From a checkpoint of a small image VQ-VAE.
Model: 12.3M parameters, 64-pixel images, encoder arch resnet, encoder norm groupnorm, encoder activation prelu, encoder depths [3, 3, 3], encoder widths [96, 192, 384], decoder norm batchnorm, decoder activation silu, decoder widths [64, 128, 192, 256].
Rows from block 2 of the encoder of a small image VQ-VAE, named by matrix and row number. Rows with one number belong to one channel. Each number is 50 + 12 x the weight over its row's rms, rounded and kept within 0 to 99. All counts start at 0.
Before each channel's rows are labels from the 100 images, of 14976, where the channel reaches its highest value: "colour at peak" is the nearest of a few named colours to the mean colour under the peak. Only what is clearly more common there than usual is listed. The data: photos of plants and fungi (iNaturalist). In brackets: how many of the 100, against the usual share in percent.
# convs0: first 3x3 conv (encoder.blocks.2.convs.0.weight, 96x96x3x3, each kernel summed), inputs 0-95
# convs1: second 3x3 conv (encoder.blocks.2.convs.1.weight, 96x96x3x3, transposed, each kernel summed), outputs 0-95

colour at peak: black (40 vs 6.8)
convs0.11:57 45 41 49 59 54 42 41 62 43 30 37 52 42 19 58 70 45 56 55 28 29 69 49 53 64 43 44 85 55 49 51 75 48 47 54 51 36 50 42 44 67 66 48 69 63 42 54 57 61 50 33 42 62 46 69 59 18 56 55 39 63 57 58 69 50 41 48 45 52 44 53 50 47 44 40 55 57 51 42 58 61 68 55 66 45 52 41 77 60 75 65 57 53 44 47
convs1.11:61 60 59 58 51 71 45 62 48 57 54 51 62 40 47 65 30 54 58 58 48 47 63 52 69 53 66 56 61 30 74 68 56 44 40 47 56 55 29 39 40 53 61 62 28 65 51 40 45 46 71 47 53 68 48 40 24 45 47 53 54 75 40 80 53 16 53 44 39 69 55 71 54 47 57 59 61 54 48 66 62 68 43 58 48 56 32 44 53 38 42 39 44 44 42 53

colour at peak: white (41 vs 1.8)
convs0.21:53 50 28 47 42 56 51 70 41 32 21 51 70 53 54 35 57 39 50 42 24 49 75 38 29 48 37 62 55 60 52 32 61 37 66 55 53 64 63 54 53 50 64 58 58 52 50 36 29 57 48 70 34 46 25 42 57 33 59 51 44 35 60 49 46 55 49 56 43 49 51 53 50 59 44 65 66 52 32 57 49 63 59 42 57 56 40 66 44 82 43 53 46 38 76 39
convs1.21:57 54 60 41 54 38 44 59 46 45 31 50 47 41 44 53 64 72 58 45 53 56 54 43 53 36 67 35 58 59 43 57 20 39 35 62 56 72 50 61 41 56 83 55 57 42 53 47 54 60 44 69 54 50 43 46 41 45 50 43 47 57 48 41 50 57 80 51 47 55 71 47 49 58 74 61 63 87 63 50 56 52 56 49 72 49 43 60 44 23 75 43 51 60 65 39

colour at peak: white (91 vs 1.8)
convs0.78:41 80 40 65 49 39 46 69 62 46 49 53 47 45 32 73 52 44 23 44 41 24 42 50 53 52 56 51 61 52 46 49 46 51 52 31 57 77 65 64 50 46 63 62 63 57 52 54 40 37 65 36 42 44 56 69 59 54 43 30 46 59 52 56 91 45 53 50 54 57 61 46 35 59 80 51 42 59 42 51 34 51 44 72 51 55 66 50 74 48 54 46 51 59 47 57
convs1.78:48 36 64 49 52 44 53 49 52 60 48 49 50 57 33 28 36 61 49 31 62 64 40 63 42 56 48 55 47 47 79 41 79 34 59 42 44 42 48 45 36 38 36 40 47 39 47 34 57 41 49 41 63 56 55 54 67 66 53 58 54 28 53 38 23 46 48 38 41 44 34 56 50 69 61 53 51 86 53 45 54 48 44 35 33 32 39 38 43 51 37 55 33 41 33 22

colour at peak: black (36 vs 6.8)
convs0.88:49 38 57 69 56 50 34 29 53 44 70 44 31 49 42 50 73 00 35 53 43 50 58 54 49 53 48 63 61 46 54 44 45 49 60 42 54 66 54 50 43 49 58 50 59 52 45 56 57 40 36 38 64 45 57 15 41 58 18 42 42 39 37 50 49 33 44 43 40 78 34 62 55 40 47 60 59 47 63 43 39 54 59 60 41 68 42 45 58 51 42 61 55 36 48 53
convs1.88:45 64 45 39 46 66 48 52 50 47 28 41 55 48 74 56 33 00 69 58 57 63 51 61 56 47 57 53 56 64 51 43 46 54 54 64 52 61 47 36 61 62 52 58 63 53 55 37 52 48 56 61 49 71 43 52 31 57 63 66 45 38 46 54 62 39 54 59 57 49 27 53 54 47 44 52 42 42 47 51 59 56 54 58 62 40 47 36 30 51 36 32 48 58 70 41

colour at peak: pink (52 vs 5.9); white (32 vs 1.8)
convs0.86:54 42 50 52 41 47 47 36 62 46 54 51 50 45 32 67 35 51 43 43 31 37 25 64 33 46 43 29 48 52 47 56 49 61 28 36 52 44 74 49 50 54 46 52 62 58 44 55 22 23 48 56 30 68 52 47 54 35 73 17 56 49 64 53 68 46 50 41 52 49 48 60 44 55 42 57 43 49 59 45 52 44 53 38 36 55 64 18 55 40 24 38 32 36 61 47
convs1.86:57 48 70 53 53 64 44 65 68 55 62 68 39 73 74 40 48 63 49 51 52 62 49 55 46 38 61 71 67 52 57 42 71 57 67 63 64 49 08 55 13 46 56 60 49 50 46 35 46 55 45 54 40 55 54 49 54 52 41 50 52 50 57 51 67 49 27 46 50 53 41 43 46 30 43 52 40 13 57 41 47 43 50 47 40 53 42 39 43 59 63 61 52 39 62 39

colour at peak: black (51 vs 6.8)
convs0.13:53 58 79 69 39 44 37 45 52 46 39 47 52 32 46 68 47 35 54 36 66 18 39 59 48 57 43 57 37 81 46 62 43 36 45 36 49 41 37 74 32 43 40 56 40 51 54 59 32 38 76 37 55 34 40 35 46 68 45 46 50 46 66 37 29 52 42 39 60 40 36 54 53 55 53 61 42 61 45 54 60 59 48 58 43 50 65 56 49 51 44 56 55 29 63 28
convs1.13:46 46 46 48 46 60 59 51 56 43 43 68 63 22 43 49 31 50 34 52 44 81 54 61 33 63 44 31 49 61 66 53 53 48 51 46 39 57 45 49 36 48 41 38 51 52 55 39 65 60 47 56 69 09 59 50 57 47 48 31 51 54 70 40 49 49 42 71 41 72 60 48 44 54 50 56 49 68 29 47 36 41 46 36 42 43 31 25 43 44 26 46 62 35 39 35

colour at peak: pink (43 vs 5.9)
convs0.68:46 37 27 41 57 32 38 48 33 39 40 49 40 51 61 30 65 50 38 51 50 50 32 61 40 29 41 30 48 53 45 47 57 30 55 49 47 68 19 73 33 36 49 54 36 50 49 59 50 76 51 52 50 44 52 42 70 54 48 41 65 38 56 55 19 44 46 51 49 47 51 57 31 67 27 55 62 60 46 49 55 58 61 42 45 50 70 51 68 53 43 41 48 37 21 46
convs1.68:40 57 21 72 34 40 32 56 35 57 54 43 51 31 60 53 40 58 39 39 53 48 50 37 51 50 58 54 42 46 50 75 67 44 48 51 34 75 91 60 54 28 60 48 32 26 32 60 62 34 40 52 28 43 52 57 63 50 49 59 46 51 51 45 71 55 65 54 48 53 57 41 51 57 60 60 48 72 49 37 50 43 36 48 74 55 57 67 43 42 42 45 41 49 47 54

colour at peak: black (64 vs 6.8)
convs0.15:45 37 51 67 38 59 49 36 50 44 48 49 26 55 42 55 67 48 59 49 37 51 72 47 43 48 51 40 66 49 62 58 41 45 54 57 46 53 23 71 15 47 44 47 61 40 37 70 46 47 41 45 48 62 29 51 43 41 45 68 54 60 59 60 33 50 42 54 40 23 46 72 31 47 28 52 62 40 49 46 61 53 54 51 25 45 52 43 54 43 74 55 64 42 19 53
convs1.15:63 44 40 39 45 45 63 57 60 55 45 38 48 33 45 58 40 43 42 52 48 47 59 46 33 51 64 36 39 45 43 38 48 44 33 42 53 55 40 42 42 39 63 47 52 58 54 54 40 50 42 65 34 24 47 56 32 51 56 36 60 52 56 57 41 43 56 51 36 46 62 29 53 31 28 82 43 45 42 56 38 45 70 55 63 59 49 00 51 21 61 44 57 56 65 52

colour at peak: black (66 vs 6.8)
convs0.53:24 52 49 36 55 48 48 38 42 62 61 42 65 52 69 43 70 36 65 59 31 48 58 60 34 60 53 53 58 42 56 48 41 67 56 58 60 71 72 48 48 56 37 33 55 50 51 58 49 33 46 33 33 43 51 35 34 29 23 39 64 54 44 39 57 40 48 53 48 49 47 59 53 38 60 33 43 68 49 28 62 39 36 56 55 67 48 34 70 39 80 52 66 61 53 59
convs1.53:31 27 49 62 50 37 59 41 43 54 42 57 25 57 73 34 47 52 55 48 50 44 52 31 51 61 39 54 56 37 61 57 50 53 45 62 43 49 50 60 39 45 46 51 37 40 48 44 36 41 51 56 36 76 52 52 38 56 55 52 65 40 23 29 44 57 44 41 48 38 42 52 54 42 34 65 42 41 39 60 49 53 62 36 34 47 35 21 60 23 86 51 21 59 48 44

colour at peak: pink (39 vs 5.9); white (37 vs 1.8)
convs0.80:63 41 57 50 62 33 54 76 49 53 60 62 56 59 86 62 46 67 67 57 69 66 53 56 53 27 51 60 37 59 55 47 66 48 60 38 54 49 71 38 69 70 53 57 56 74 52 29 57 68 50 53 55 58 37 44 39 67 46 58 53 48 45 50 80 43 57 54 52 62 52 34 67 61 56 48 60 48 56 48 34 55 51 63 70 49 53 46 46 49 54 50 47 70 79 49
convs1.80:47 42 55 29 54 48 49 39 48 57 40 42 71 49 32 46 78 33 44 65 60 55 49 56 52 54 35 40 42 41 60 46 58 51 42 30 44 50 77 59 43 20 53 39 38 28 44 70 44 64 68 59 64 50 66 57 50 43 46 24 38 43 44 38 50 57 52 53 43 24 44 34 41 51 65 30 40 73 47 44 45 33 35 36 44 48 67 47 49 75 50 59 48 45 49 42

colour at peak: white (84 vs 1.8)
convs0.76:45 63 48 51 35 29 43 48 55 60 50 56 37 65 59 37 41 61 44 44 45 50 60 40 39 50 46 49 71 58 70 52 63 63 54 33 64 76 70 54 58 69 62 58 65 50 60 65 70 46 62 35 52 58 69 49 58 60 35 44 47 56 53 60 96 69 59 60 49 57 76 42 62 58 47 62 56 38 41 58 49 50 58 62 44 23 46 43 49 38 56 41 44 61 52 41
convs1.76:40 38 70 56 58 49 38 55 60 54 55 43 56 30 30 47 44 43 56 30 42 47 55 49 55 57 44 61 34 48 74 39 75 39 46 48 51 55 15 47 58 33 38 52 37 51 49 54 51 52 45 38 61 50 45 51 30 61 47 54 60 39 51 56 39 58 84 42 52 37 78 60 52 57 49 47 53 78 60 39 55 39 78 56 33 44 36 36 37 35 45 58 30 53 42 44

colour at peak: black (62 vs 6.8)
convs0.64:70 42 54 39 58 60 66 56 55 34 31 39 36 55 51 74 58 86 56 55 42 42 40 35 46 57 40 69 61 67 49 47 51 48 56 78 58 43 47 51 43 24 71 37 58 55 39 62 60 66 61 66 51 69 48 60 61 40 31 39 37 53 53 56 42 42 50 47 40 46 67 39 56 44 43 55 43 52 45 54 38 39 58 44 24 54 43 53 45 41 64 20 46 62 36 47
convs1.64:68 44 68 42 32 74 53 64 33 61 52 62 41 30 49 59 48 47 50 44 53 58 51 56 53 41 38 44 42 58 46 50 37 51 54 31 43 53 55 56 48 43 64 49 49 85 75 52 43 56 51 45 52 18 56 49 48 56 63 32 41 46 45 42 59 47 46 64 45 46 67 46 64 43 45 57 36 45 30 63 23 47 42 46 73 55 40 58 20 33 52 59 46 42 39 79

colour at peak: pink (32 vs 5.9)
convs0.31:50 40 29 38 56 32 50 54 32 57 49 20 40 59 48 42 59 62 52 37 39 38 61 46 45 60 47 46 42 49 60 48 43 56 48 25 52 37 92 34 54 64 65 52 44 43 45 55 50 57 27 41 34 55 45 36 53 23 46 26 60 50 28 47 44 57 74 39 44 62 47 33 46 47 58 42 36 50 50 55 54 35 57 37 39 64 61 51 53 53 50 44 32 46 35 66
convs1.31:57 62 71 44 45 46 36 52 60 64 55 51 32 53 48 47 58 61 32 62 67 55 49 62 46 53 46 50 58 59 29 33 84 48 46 47 58 46 13 56 47 48 32 54 58 30 26 46 56 40 48 51 40 45 46 61 50 48 36 67 41 34 58 34 62 50 19 50 39 43 45 40 51 17 37 49 46 28 47 44 41 40 40 38 48 59 66 36 59 56 54 56 49 49 39 41

colour at peak: pink (32 vs 5.9); white (25 vs 1.8)
convs0.16:43 30 50 55 47 57 37 72 64 24 51 25 45 72 74 54 42 58 51 59 60 41 37 58 47 37 49 47 49 59 32 27 41 45 59 40 59 48 79 20 55 50 37 44 63 47 70 39 45 61 53 58 60 47 42 42 39 46 50 43 48 36 53 60 24 63 41 50 49 64 50 65 77 60 70 44 51 41 53 59 36 42 63 54 29 44 45 53 46 42 53 44 40 38 53 62
convs1.16:45 51 42 37 69 56 67 38 56 50 47 54 46 55 48 48 40 74 54 60 46 62 39 29 54 38 64 43 67 59 55 46 39 56 63 57 50 64 57 47 48 69 81 54 52 39 42 43 59 50 48 56 40 51 37 38 60 52 38 55 56 87 57 32 61 52 55 29 47 55 56 57 54 72 30 61 44 81 67 41 57 52 65 57 51 52 41 40 51 16 64 57 54 43 32 58

colour at peak: pink (28 vs 5.9)
convs0.35:50 27 60 53 55 54 43 59 66 54 32 41 60 51 38 63 49 63 55 54 58 59 60 36 46 44 62 40 78 54 52 45 53 49 29 62 45 42 60 38 42 34 70 36 30 51 61 65 56 50 54 46 53 75 50 39 52 47 27 53 60 44 35 37 41 30 61 55 51 71 45 18 62 45 55 57 29 64 59 40 66 35 53 34 52 31 45 30 58 49 40 32 47 62 39 37
convs1.35:59 57 43 42 50 50 41 73 41 36 65 71 61 43 79 51 45 59 51 44 39 40 32 76 49 43 70 53 46 60 40 70 55 42 65 59 52 47 42 69 54 35 38 61 56 56 46 54 34 65 59 57 56 31 48 69 44 65 32 64 59 42 35 58 61 64 30 45 64 46 53 42 48 51 43 53 66 34 64 47 55 65 42 39 44 53 67 69 45 54 61 69 47 40 82 47

colour at peak: pink (29 vs 5.9)
convs0.32:68 59 43 64 70 64 66 70 53 61 66 49 54 50 35 38 33 42 22 51 31 53 30 46 53 29 48 30 26 63 62 46 39 43 43 43 63 37 65 59 66 43 43 45 44 51 35 48 17 40 47 44 47 48 49 59 41 42 63 46 47 56 68 62 54 49 66 51 59 66 50 55 59 40 46 65 53 40 51 59 43 48 38 60 69 46 35 53 55 48 69 47 42 57 53 83
convs1.32:61 41 43 58 50 18 59 39 26 50 34 51 59 51 77 46 36 44 48 81 47 68 46 52 38 56 58 52 54 54 41 69 25 50 44 50 45 52 50 49 48 71 58 47 53 53 43 44 04 66 48 63 28 54 57 65 76 60 64 61 44 47 55 33 49 46 37 55 42 52 34 36 56 60 35 61 48 51 49 44 51 56 57 56 51 48 55 57 50 47 25 47 49 59 46 39

colour at peak: white (37 vs 1.8)
convs0.30:41 85 44 61 44 42 51 56 60 57 48 42 31 61 49 69 45 60 62 42 52 39 51 59 49 56 49 65 53 56 61 54 41 62 60 45 31 56 69 45 62 52 35 39 47 38 45 52 43 33 57 23 51 59 31 53 44 46 32 36 41 42 47 62 90 45 75 63 56 48 37 20 57 52 43 70 43 44 55 49 37 28 55 49 51 43 38 52 42 52 56 26 46 57 47 38
convs1.30:55 40 48 67 46 56 47 50 51 53 51 44 44 73 50 52 51 48 40 44 38 61 23 58 37 45 48 65 58 34 33 49 55 52 46 48 50 51 19 43 44 68 46 70 56 70 53 39 52 33 34 71 61 63 41 46 54 61 59 84 40 42 45 54 41 61 27 50 54 46 63 52 65 25 64 32 51 33 49 47 47 44 35 31 51 50 58 31 56 70 59 70 59 51 74 53

colour at peak: black (25 vs 6.8)
convs0.41:61 38 49 72 67 44 53 61 58 52 27 43 43 49 29 28 70 71 38 59 30 46 56 53 48 52 35 37 46 63 60 36 62 16 39 33 58 48 47 67 48 54 69 45 62 68 47 45 57 61 67 51 34 48 50 84 50 51 48 45 42 53 66 55 57 51 44 53 48 50 45 53 37 41 48 47 30 39 51 45 55 18 61 46 46 52 63 57 56 47 45 38 37 65 67 58
convs1.41:52 62 52 26 44 54 39 74 58 69 56 56 49 34 56 60 49 39 59 60 61 58 55 50 54 54 56 56 65 74 51 56 42 66 64 61 32 64 66 19 46 52 23 43 62 61 67 40 43 46 12 65 60 54 37 39 41 50 48 61 48 21 52 61 68 59 49 45 51 51 45 36 60 49 42 52 60 39 56 60 59 38 54 57 58 45 28 45 59 62 50 55 35 46 68 54

colour at peak: pink (38 vs 5.9); purple (34 vs 0.1)
convs0.26:41 42 47 24 38 40 68 67 45 38 45 43 34 30 35 42 53 47 34 40 52 58 60 32 65 59 43 51 45 53 57 67 43 45 54 32 53 46 46 41 39 47 54 45 53 48 20 63 54 76 39 43 45 19 49 37 46 42 53 35 43 53 48 58 22 67 61 65 57 61 51 64 48 46 65 58 20 44 46 51 48 57 62 45 25 49 62 62 41 44 48 36 53 42 29 55
convs1.26:62 68 38 62 51 42 60 45 57 44 62 38 39 80 46 51 53 54 20 54 32 46 41 59 46 67 62 51 56 66 25 51 50 58 37 49 43 52 22 67 34 48 45 51 40 32 48 51 43 52 47 42 59 40 27 41 42 37 33 68 49 44 40 49 40 46 30 55 53 44 40 57 51 30 43 43 42 27 54 54 33 47 48 34 48 63 57 83 54 51 35 72 48 55 37 48

colour at peak: white (48 vs 1.8); pink (41 vs 5.9)
convs0.14:36 41 72 28 45 39 48 52 26 20 45 48 55 56 63 62 63 50 50 52 66 41 44 44 44 48 54 62 46 55 45 57 29 50 62 71 53 58 37 55 20 40 56 53 37 48 42 50 45 40 52 35 40 48 37 46 60 77 46 47 54 36 58 46 31 50 28 33 40 49 31 55 41 45 52 50 64 42 42 51 59 66 69 58 23 64 58 43 37 33 28 66 38 62 50 45
convs1.14:49 49 63 26 59 47 57 64 83 70 49 56 71 26 26 46 48 64 55 31 42 73 44 51 39 55 38 46 43 63 50 49 50 49 32 35 55 61 51 57 53 43 48 48 65 58 66 53 54 86 57 60 69 43 48 78 45 48 56 53 59 39 46 52 52 53 52 73 59 68 68 34 48 55 50 41 46 68 47 47 49 34 44 50 56 26 36 49 53 56 54 45 52 60 48 36

colour at peak: black (86 vs 6.8)
convs0.50:56 41 36 52 43 58 44 55 45 46 57 55 35 33 57 60 68 83 52 57 46 40 51 54 64 53 61 46 54 51 55 40 43 48 54 38 38 86 47 50 41 59 41 61 42 48 39 44 41 53 42 41 26 49 45 53 54 29 57 32 52 39 63 47 41 46 47 50 62 45 38 58 48 34 66 50 34 87 31 39 35 37 45 33 28 38 67 40 47 34 53 44 51 61 36 79
convs1.50:39 50 51 06 54 41 67 45 56 55 28 45 50 58 42 45 56 32 58 56 45 59 38 47 54 45 43 47 55 44 57 61 74 39 57 41 65 42 71 48 54 29 40 47 48 42 60 39 51 58 47 61 31 32 48 53 43 52 63 51 63 43 51 53 46 52 58 47 47 43 59 58 59 45 33 50 37 22 50 33 52 41 61 62 63 53 43 13 43 20 70 55 53 60 52 28

colour at peak: pink (26 vs 5.9)
convs0.57:34 35 56 49 25 53 60 49 41 32 44 59 39 49 67 62 46 38 49 74 39 40 33 55 50 38 39 43 54 53 32 45 40 38 45 42 43 59 17 68 30 28 51 42 56 56 71 60 33 53 45 58 49 38 49 43 52 52 72 26 45 48 55 49 34 59 33 63 65 43 45 62 38 51 30 35 49 61 52 65 59 49 73 52 28 58 61 49 53 46 40 55 40 51 28 47
convs1.57:38 73 51 68 40 50 48 46 46 43 58 50 50 48 74 52 52 62 42 41 41 33 49 41 58 56 46 54 46 50 63 73 75 53 57 64 47 46 96 51 62 51 66 48 52 47 54 66 51 46 45 32 45 59 40 34 66 49 29 57 64 62 51 61 38 55 55 55 64 53 52 46 48 54 47 51 51 43 57 53 54 42 51 58 52 48 50 87 52 65 16 40 58 41 56 81

colour at peak: black (91 vs 6.8)
convs0.69:66 53 54 46 38 46 54 52 60 30 58 61 25 51 66 68 63 49 37 56 37 50 65 65 44 43 74 50 62 55 59 46 40 62 53 54 37 46 56 47 25 28 48 70 62 62 35 40 37 41 48 34 37 49 44 48 58 51 69 11 43 30 48 54 26 58 40 57 39 65 45 53 63 56 45 49 43 53 45 57 46 38 47 13 41 49 52 46 46 59 37 55 44 56 42 61
convs1.69:46 41 59 33 47 59 41 61 51 53 31 47 63 28 12 59 35 56 49 57 53 52 41 45 63 44 45 45 51 41 48 29 56 49 43 37 55 33 63 46 52 54 34 44 60 66 59 37 62 49 58 54 40 50 62 43 52 56 47 51 48 32 62 47 51 58 49 44 51 36 66 39 49 05 45 50 57 30 26 41 45 61 63 57 41 37 37 12 57 44 47 37 62 53 61 45

colour at peak: pink (41 vs 5.9)
convs0.66:52 44 31 73 39 43 57 70 56 50 59 48 57 72 52 38 47 47 49 69 68 70 66 67 52 53 47 56 41 40 58 41 70 49 59 52 53 12 79 27 50 33 44 71 53 28 49 36 45 49 48 49 41 48 51 49 64 66 46 62 52 40 52 58 59 42 43 49 51 40 59 32 33 50 34 56 42 48 36 45 42 41 52 44 75 44 44 58 44 48 62 64 44 71 63 67
convs1.66:32 53 57 35 55 46 23 35 51 44 50 34 60 32 22 45 44 50 42 55 45 35 40 26 45 70 56 47 49 51 45 40 29 62 39 56 70 48 37 60 49 55 56 41 61 61 48 50 55 63 55 69 27 60 36 56 43 43 60 49 32 36 52 45 57 68 47 69 55 49 48 58 65 53 59 39 49 87 80 51 53 62 37 60 39 45 62 57 40 65 41 35 49 53 46 41

colour at peak: white (29 vs 1.8)
convs0.79:60 52 45 55 63 49 39 68 38 64 49 47 60 66 63 69 60 44 48 45 64 62 46 65 49 49 47 50 53 47 46 51 84 42 69 67 36 41 53 54 62 46 59 51 54 37 61 37 47 41 50 57 37 29 58 68 51 67 39 43 49 55 65 56 56 43 44 69 45 50 46 38 19 46 64 70 56 45 54 62 41 58 80 48 82 62 40 31 49 64 61 40 50 42 68 34
convs1.79:45 49 23 61 41 45 55 48 36 49 70 51 40 45 48 49 42 55 61 50 52 37 62 36 45 59 48 53 62 62 47 40 61 52 63 50 51 47 79 29 52 61 61 58 32 58 50 65 53 22 42 61 21 53 47 31 58 43 54 47 52 51 45 52 66 41 67 51 55 62 46 40 43 64 66 59 47 84 68 51 50 58 33 43 58 57 65 79 62 54 55 58 45 47 57 83

colour at peak: black (78 vs 6.8)
convs0.55:39 57 47 41 29 34 62 43 55 60 75 35 60 67 47 52 49 61 60 60 55 63 51 62 47 53 62 43 53 40 47 59 51 58 45 44 53 77 59 41 53 46 22 39 34 58 36 32 39 67 40 35 49 41 40 55 50 50 63 61 61 59 58 52 39 57 67 62 43 62 58 47 42 46 51 32 62 55 39 38 57 35 49 66 39 43 93 54 66 22 68 38 55 43 56 58
convs1.55:40 42 54 35 65 31 48 31 48 21 43 75 44 45 73 36 45 43 49 52 29 46 55 51 45 46 56 47 45 51 61 55 47 54 69 65 48 45 65 76 48 49 47 45 61 32 42 58 35 46 48 70 41 41 58 55 57 37 78 30 65 64 42 37 57 36 61 38 51 55 39 55 42 50 39 59 42 30 58 61 41 46 59 53 54 47 36 47 65 49 78 83 50 50 44 39

colour at peak: pink (34 vs 5.9)
convs0.34:48 42 50 46 58 49 67 61 27 24 38 48 49 43 52 30 66 55 35 38 50 45 29 43 57 24 38 60 29 52 58 49 45 50 44 62 68 53 42 48 42 43 55 62 45 64 61 46 20 57 50 45 52 40 45 65 30 47 47 56 34 38 31 44 42 38 47 50 58 53 41 57 48 35 49 66 35 51 62 55 49 52 66 63 46 69 72 53 27 22 21 48 36 51 58 52
convs1.34:48 60 39 46 34 27 41 40 46 41 63 35 65 42 42 57 46 05 50 63 56 40 46 55 49 11 53 41 32 49 39 56 26 61 59 53 46 62 52 63 52 61 47 51 45 53 50 67 34 75 33 56 48 50 43 74 65 33 55 39 46 40 53 56 67 41 35 58 40 41 36 41 52 66 52 43 50 54 36 57 53 59 38 50 57 47 56 66 56 59 29 50 59 40 44 58

colour at peak: pink (43 vs 5.9); purple (36 vs 0.1)
convs0.63:50 39 54 43 55 42 44 34 46 54 41 54 39 33 29 40 58 42 52 37 59 59 83 37 47 58 51 54 45 51 32 51 56 53 46 67 42 43 50 48 31 47 50 59 55 46 43 58 43 78 51 99 22 45 46 52 51 41 51 77 42 52 57 47 22 47 41 47 58 52 34 53 51 50 55 31 45 50 59 58 53 44 68 61 35 52 42 43 47 36 43 40 40 39 41 57
convs1.63:58 61 49 59 59 51 38 58 47 59 45 49 45 30 09 49 34 41 44 66 60 63 80 47 56 52 46 46 58 53 45 32 46 55 46 59 53 57 31 56 43 59 58 49 52 77 47 62 37 21 52 03 46 50 44 56 40 51 37 74 42 47 53 51 68 52 21 56 40 60 64 51 56 23 56 49 57 54 48 58 54 50 49 40 44 46 48 54 45 58 49 44 47 48 51 48

colour at peak: black (60 vs 6.8)
convs0.49:68 61 61 72 40 51 38 30 63 68 48 56 59 36 48 67 68 67 42 56 47 56 51 55 30 45 52 46 61 63 50 37 38 40 45 59 65 80 50 45 22 57 56 48 78 53 57 41 52 50 45 40 43 60 71 60 46 49 42 34 34 50 47 42 50 39 51 70 56 59 58 48 42 39 47 27 49 76 21 61 43 29 45 44 34 44 42 40 47 44 39 59 36 41 49 51
convs1.49:37 67 64 09 47 40 55 56 46 51 42 59 59 49 44 57 39 28 39 59 44 48 37 51 59 55 44 39 57 60 73 49 80 44 63 51 44 34 41 59 49 44 49 51 43 43 48 30 50 58 51 47 56 34 47 44 56 44 54 40 47 32 50 53 51 60 46 52 60 48 63 51 43 18 43 49 67 12 51 46 45 62 49 64 44 59 51 25 59 31 81 52 48 57 61 45

colour at peak: black (54 vs 6.8)
convs0.71:72 53 31 40 50 44 52 53 46 36 79 63 69 60 35 52 43 43 46 43 26 33 66 61 55 41 50 42 69 51 68 68 44 47 39 60 42 60 64 50 63 54 44 51 18 47 40 49 48 42 44 51 38 56 53 52 52 53 48 60 56 60 22 50 52 45 34 64 55 20 51 46 49 55 52 68 52 49 42 51 66 70 30 50 55 46 41 49 76 23 58 53 53 34 42 58
convs1.71:37 23 54 28 58 16 46 29 42 58 60 25 35 47 60 49 51 26 69 52 57 32 49 59 29 46 55 41 35 44 52 28 71 50 39 45 44 64 37 48 55 57 66 47 38 48 68 58 49 69 55 45 72 57 37 56 52 53 62 50 49 51 38 39 49 47 49 32 45 39 46 32 57 49 53 35 42 46 63 54 35 28 63 44 41 65 51 44 41 48 47 56 39 61 38 65

colour at peak: white (39 vs 1.8)
convs0.67:61 40 56 42 53 34 45 55 34 46 58 49 50 53 63 45 53 43 51 58 67 52 45 52 60 63 45 45 43 54 41 44 34 48 45 58 57 34 54 49 31 27 49 63 51 48 65 63 49 60 58 55 64 10 43 53 49 63 33 47 45 36 40 60 51 55 34 58 28 53 67 61 06 51 46 50 56 72 36 52 39 47 58 40 31 48 80 53 40 50 45 73 58 64 64 49
convs1.67:46 49 45 33 32 49 63 58 62 52 54 52 62 41 46 55 42 74 62 55 48 52 54 56 41 64 68 53 63 63 73 53 51 48 60 35 59 45 15 54 49 46 34 58 47 66 40 39 80 33 44 51 61 61 56 57 63 48 50 25 48 38 49 52 59 49 13 65 64 69 42 37 39 47 36 57 57 41 36 46 46 68 49 46 46 44 32 52 37 26 46 50 38 35 37 45

colour at peak: pink (29 vs 5.9)
convs0.20:47 74 35 47 44 53 49 54 61 57 60 44 49 63 69 40 57 46 77 43 59 60 60 56 38 50 50 54 69 38 60 66 53 54 58 69 46 38 43 27 49 42 30 57 61 23 30 43 58 53 53 54 71 45 55 42 46 45 45 56 46 43 46 34 29 43 67 58 35 29 51 45 39 54 68 32 49 48 34 38 40 37 43 58 55 45 47 52 60 66 58 42 65 76 75 29
convs1.20:44 39 33 42 45 31 48 36 47 41 41 70 29 69 42 43 31 43 30 73 52 38 54 55 74 52 59 64 54 44 40 56 63 71 68 51 52 44 45 59 69 55 47 53 47 70 66 50 50 53 54 58 27 55 50 44 37 37 39 45 62 56 60 51 64 54 46 49 49 37 59 59 70 48 49 57 63 97 66 64 56 46 54 44 45 54 48 56 53 62 63 70 51 52 68 55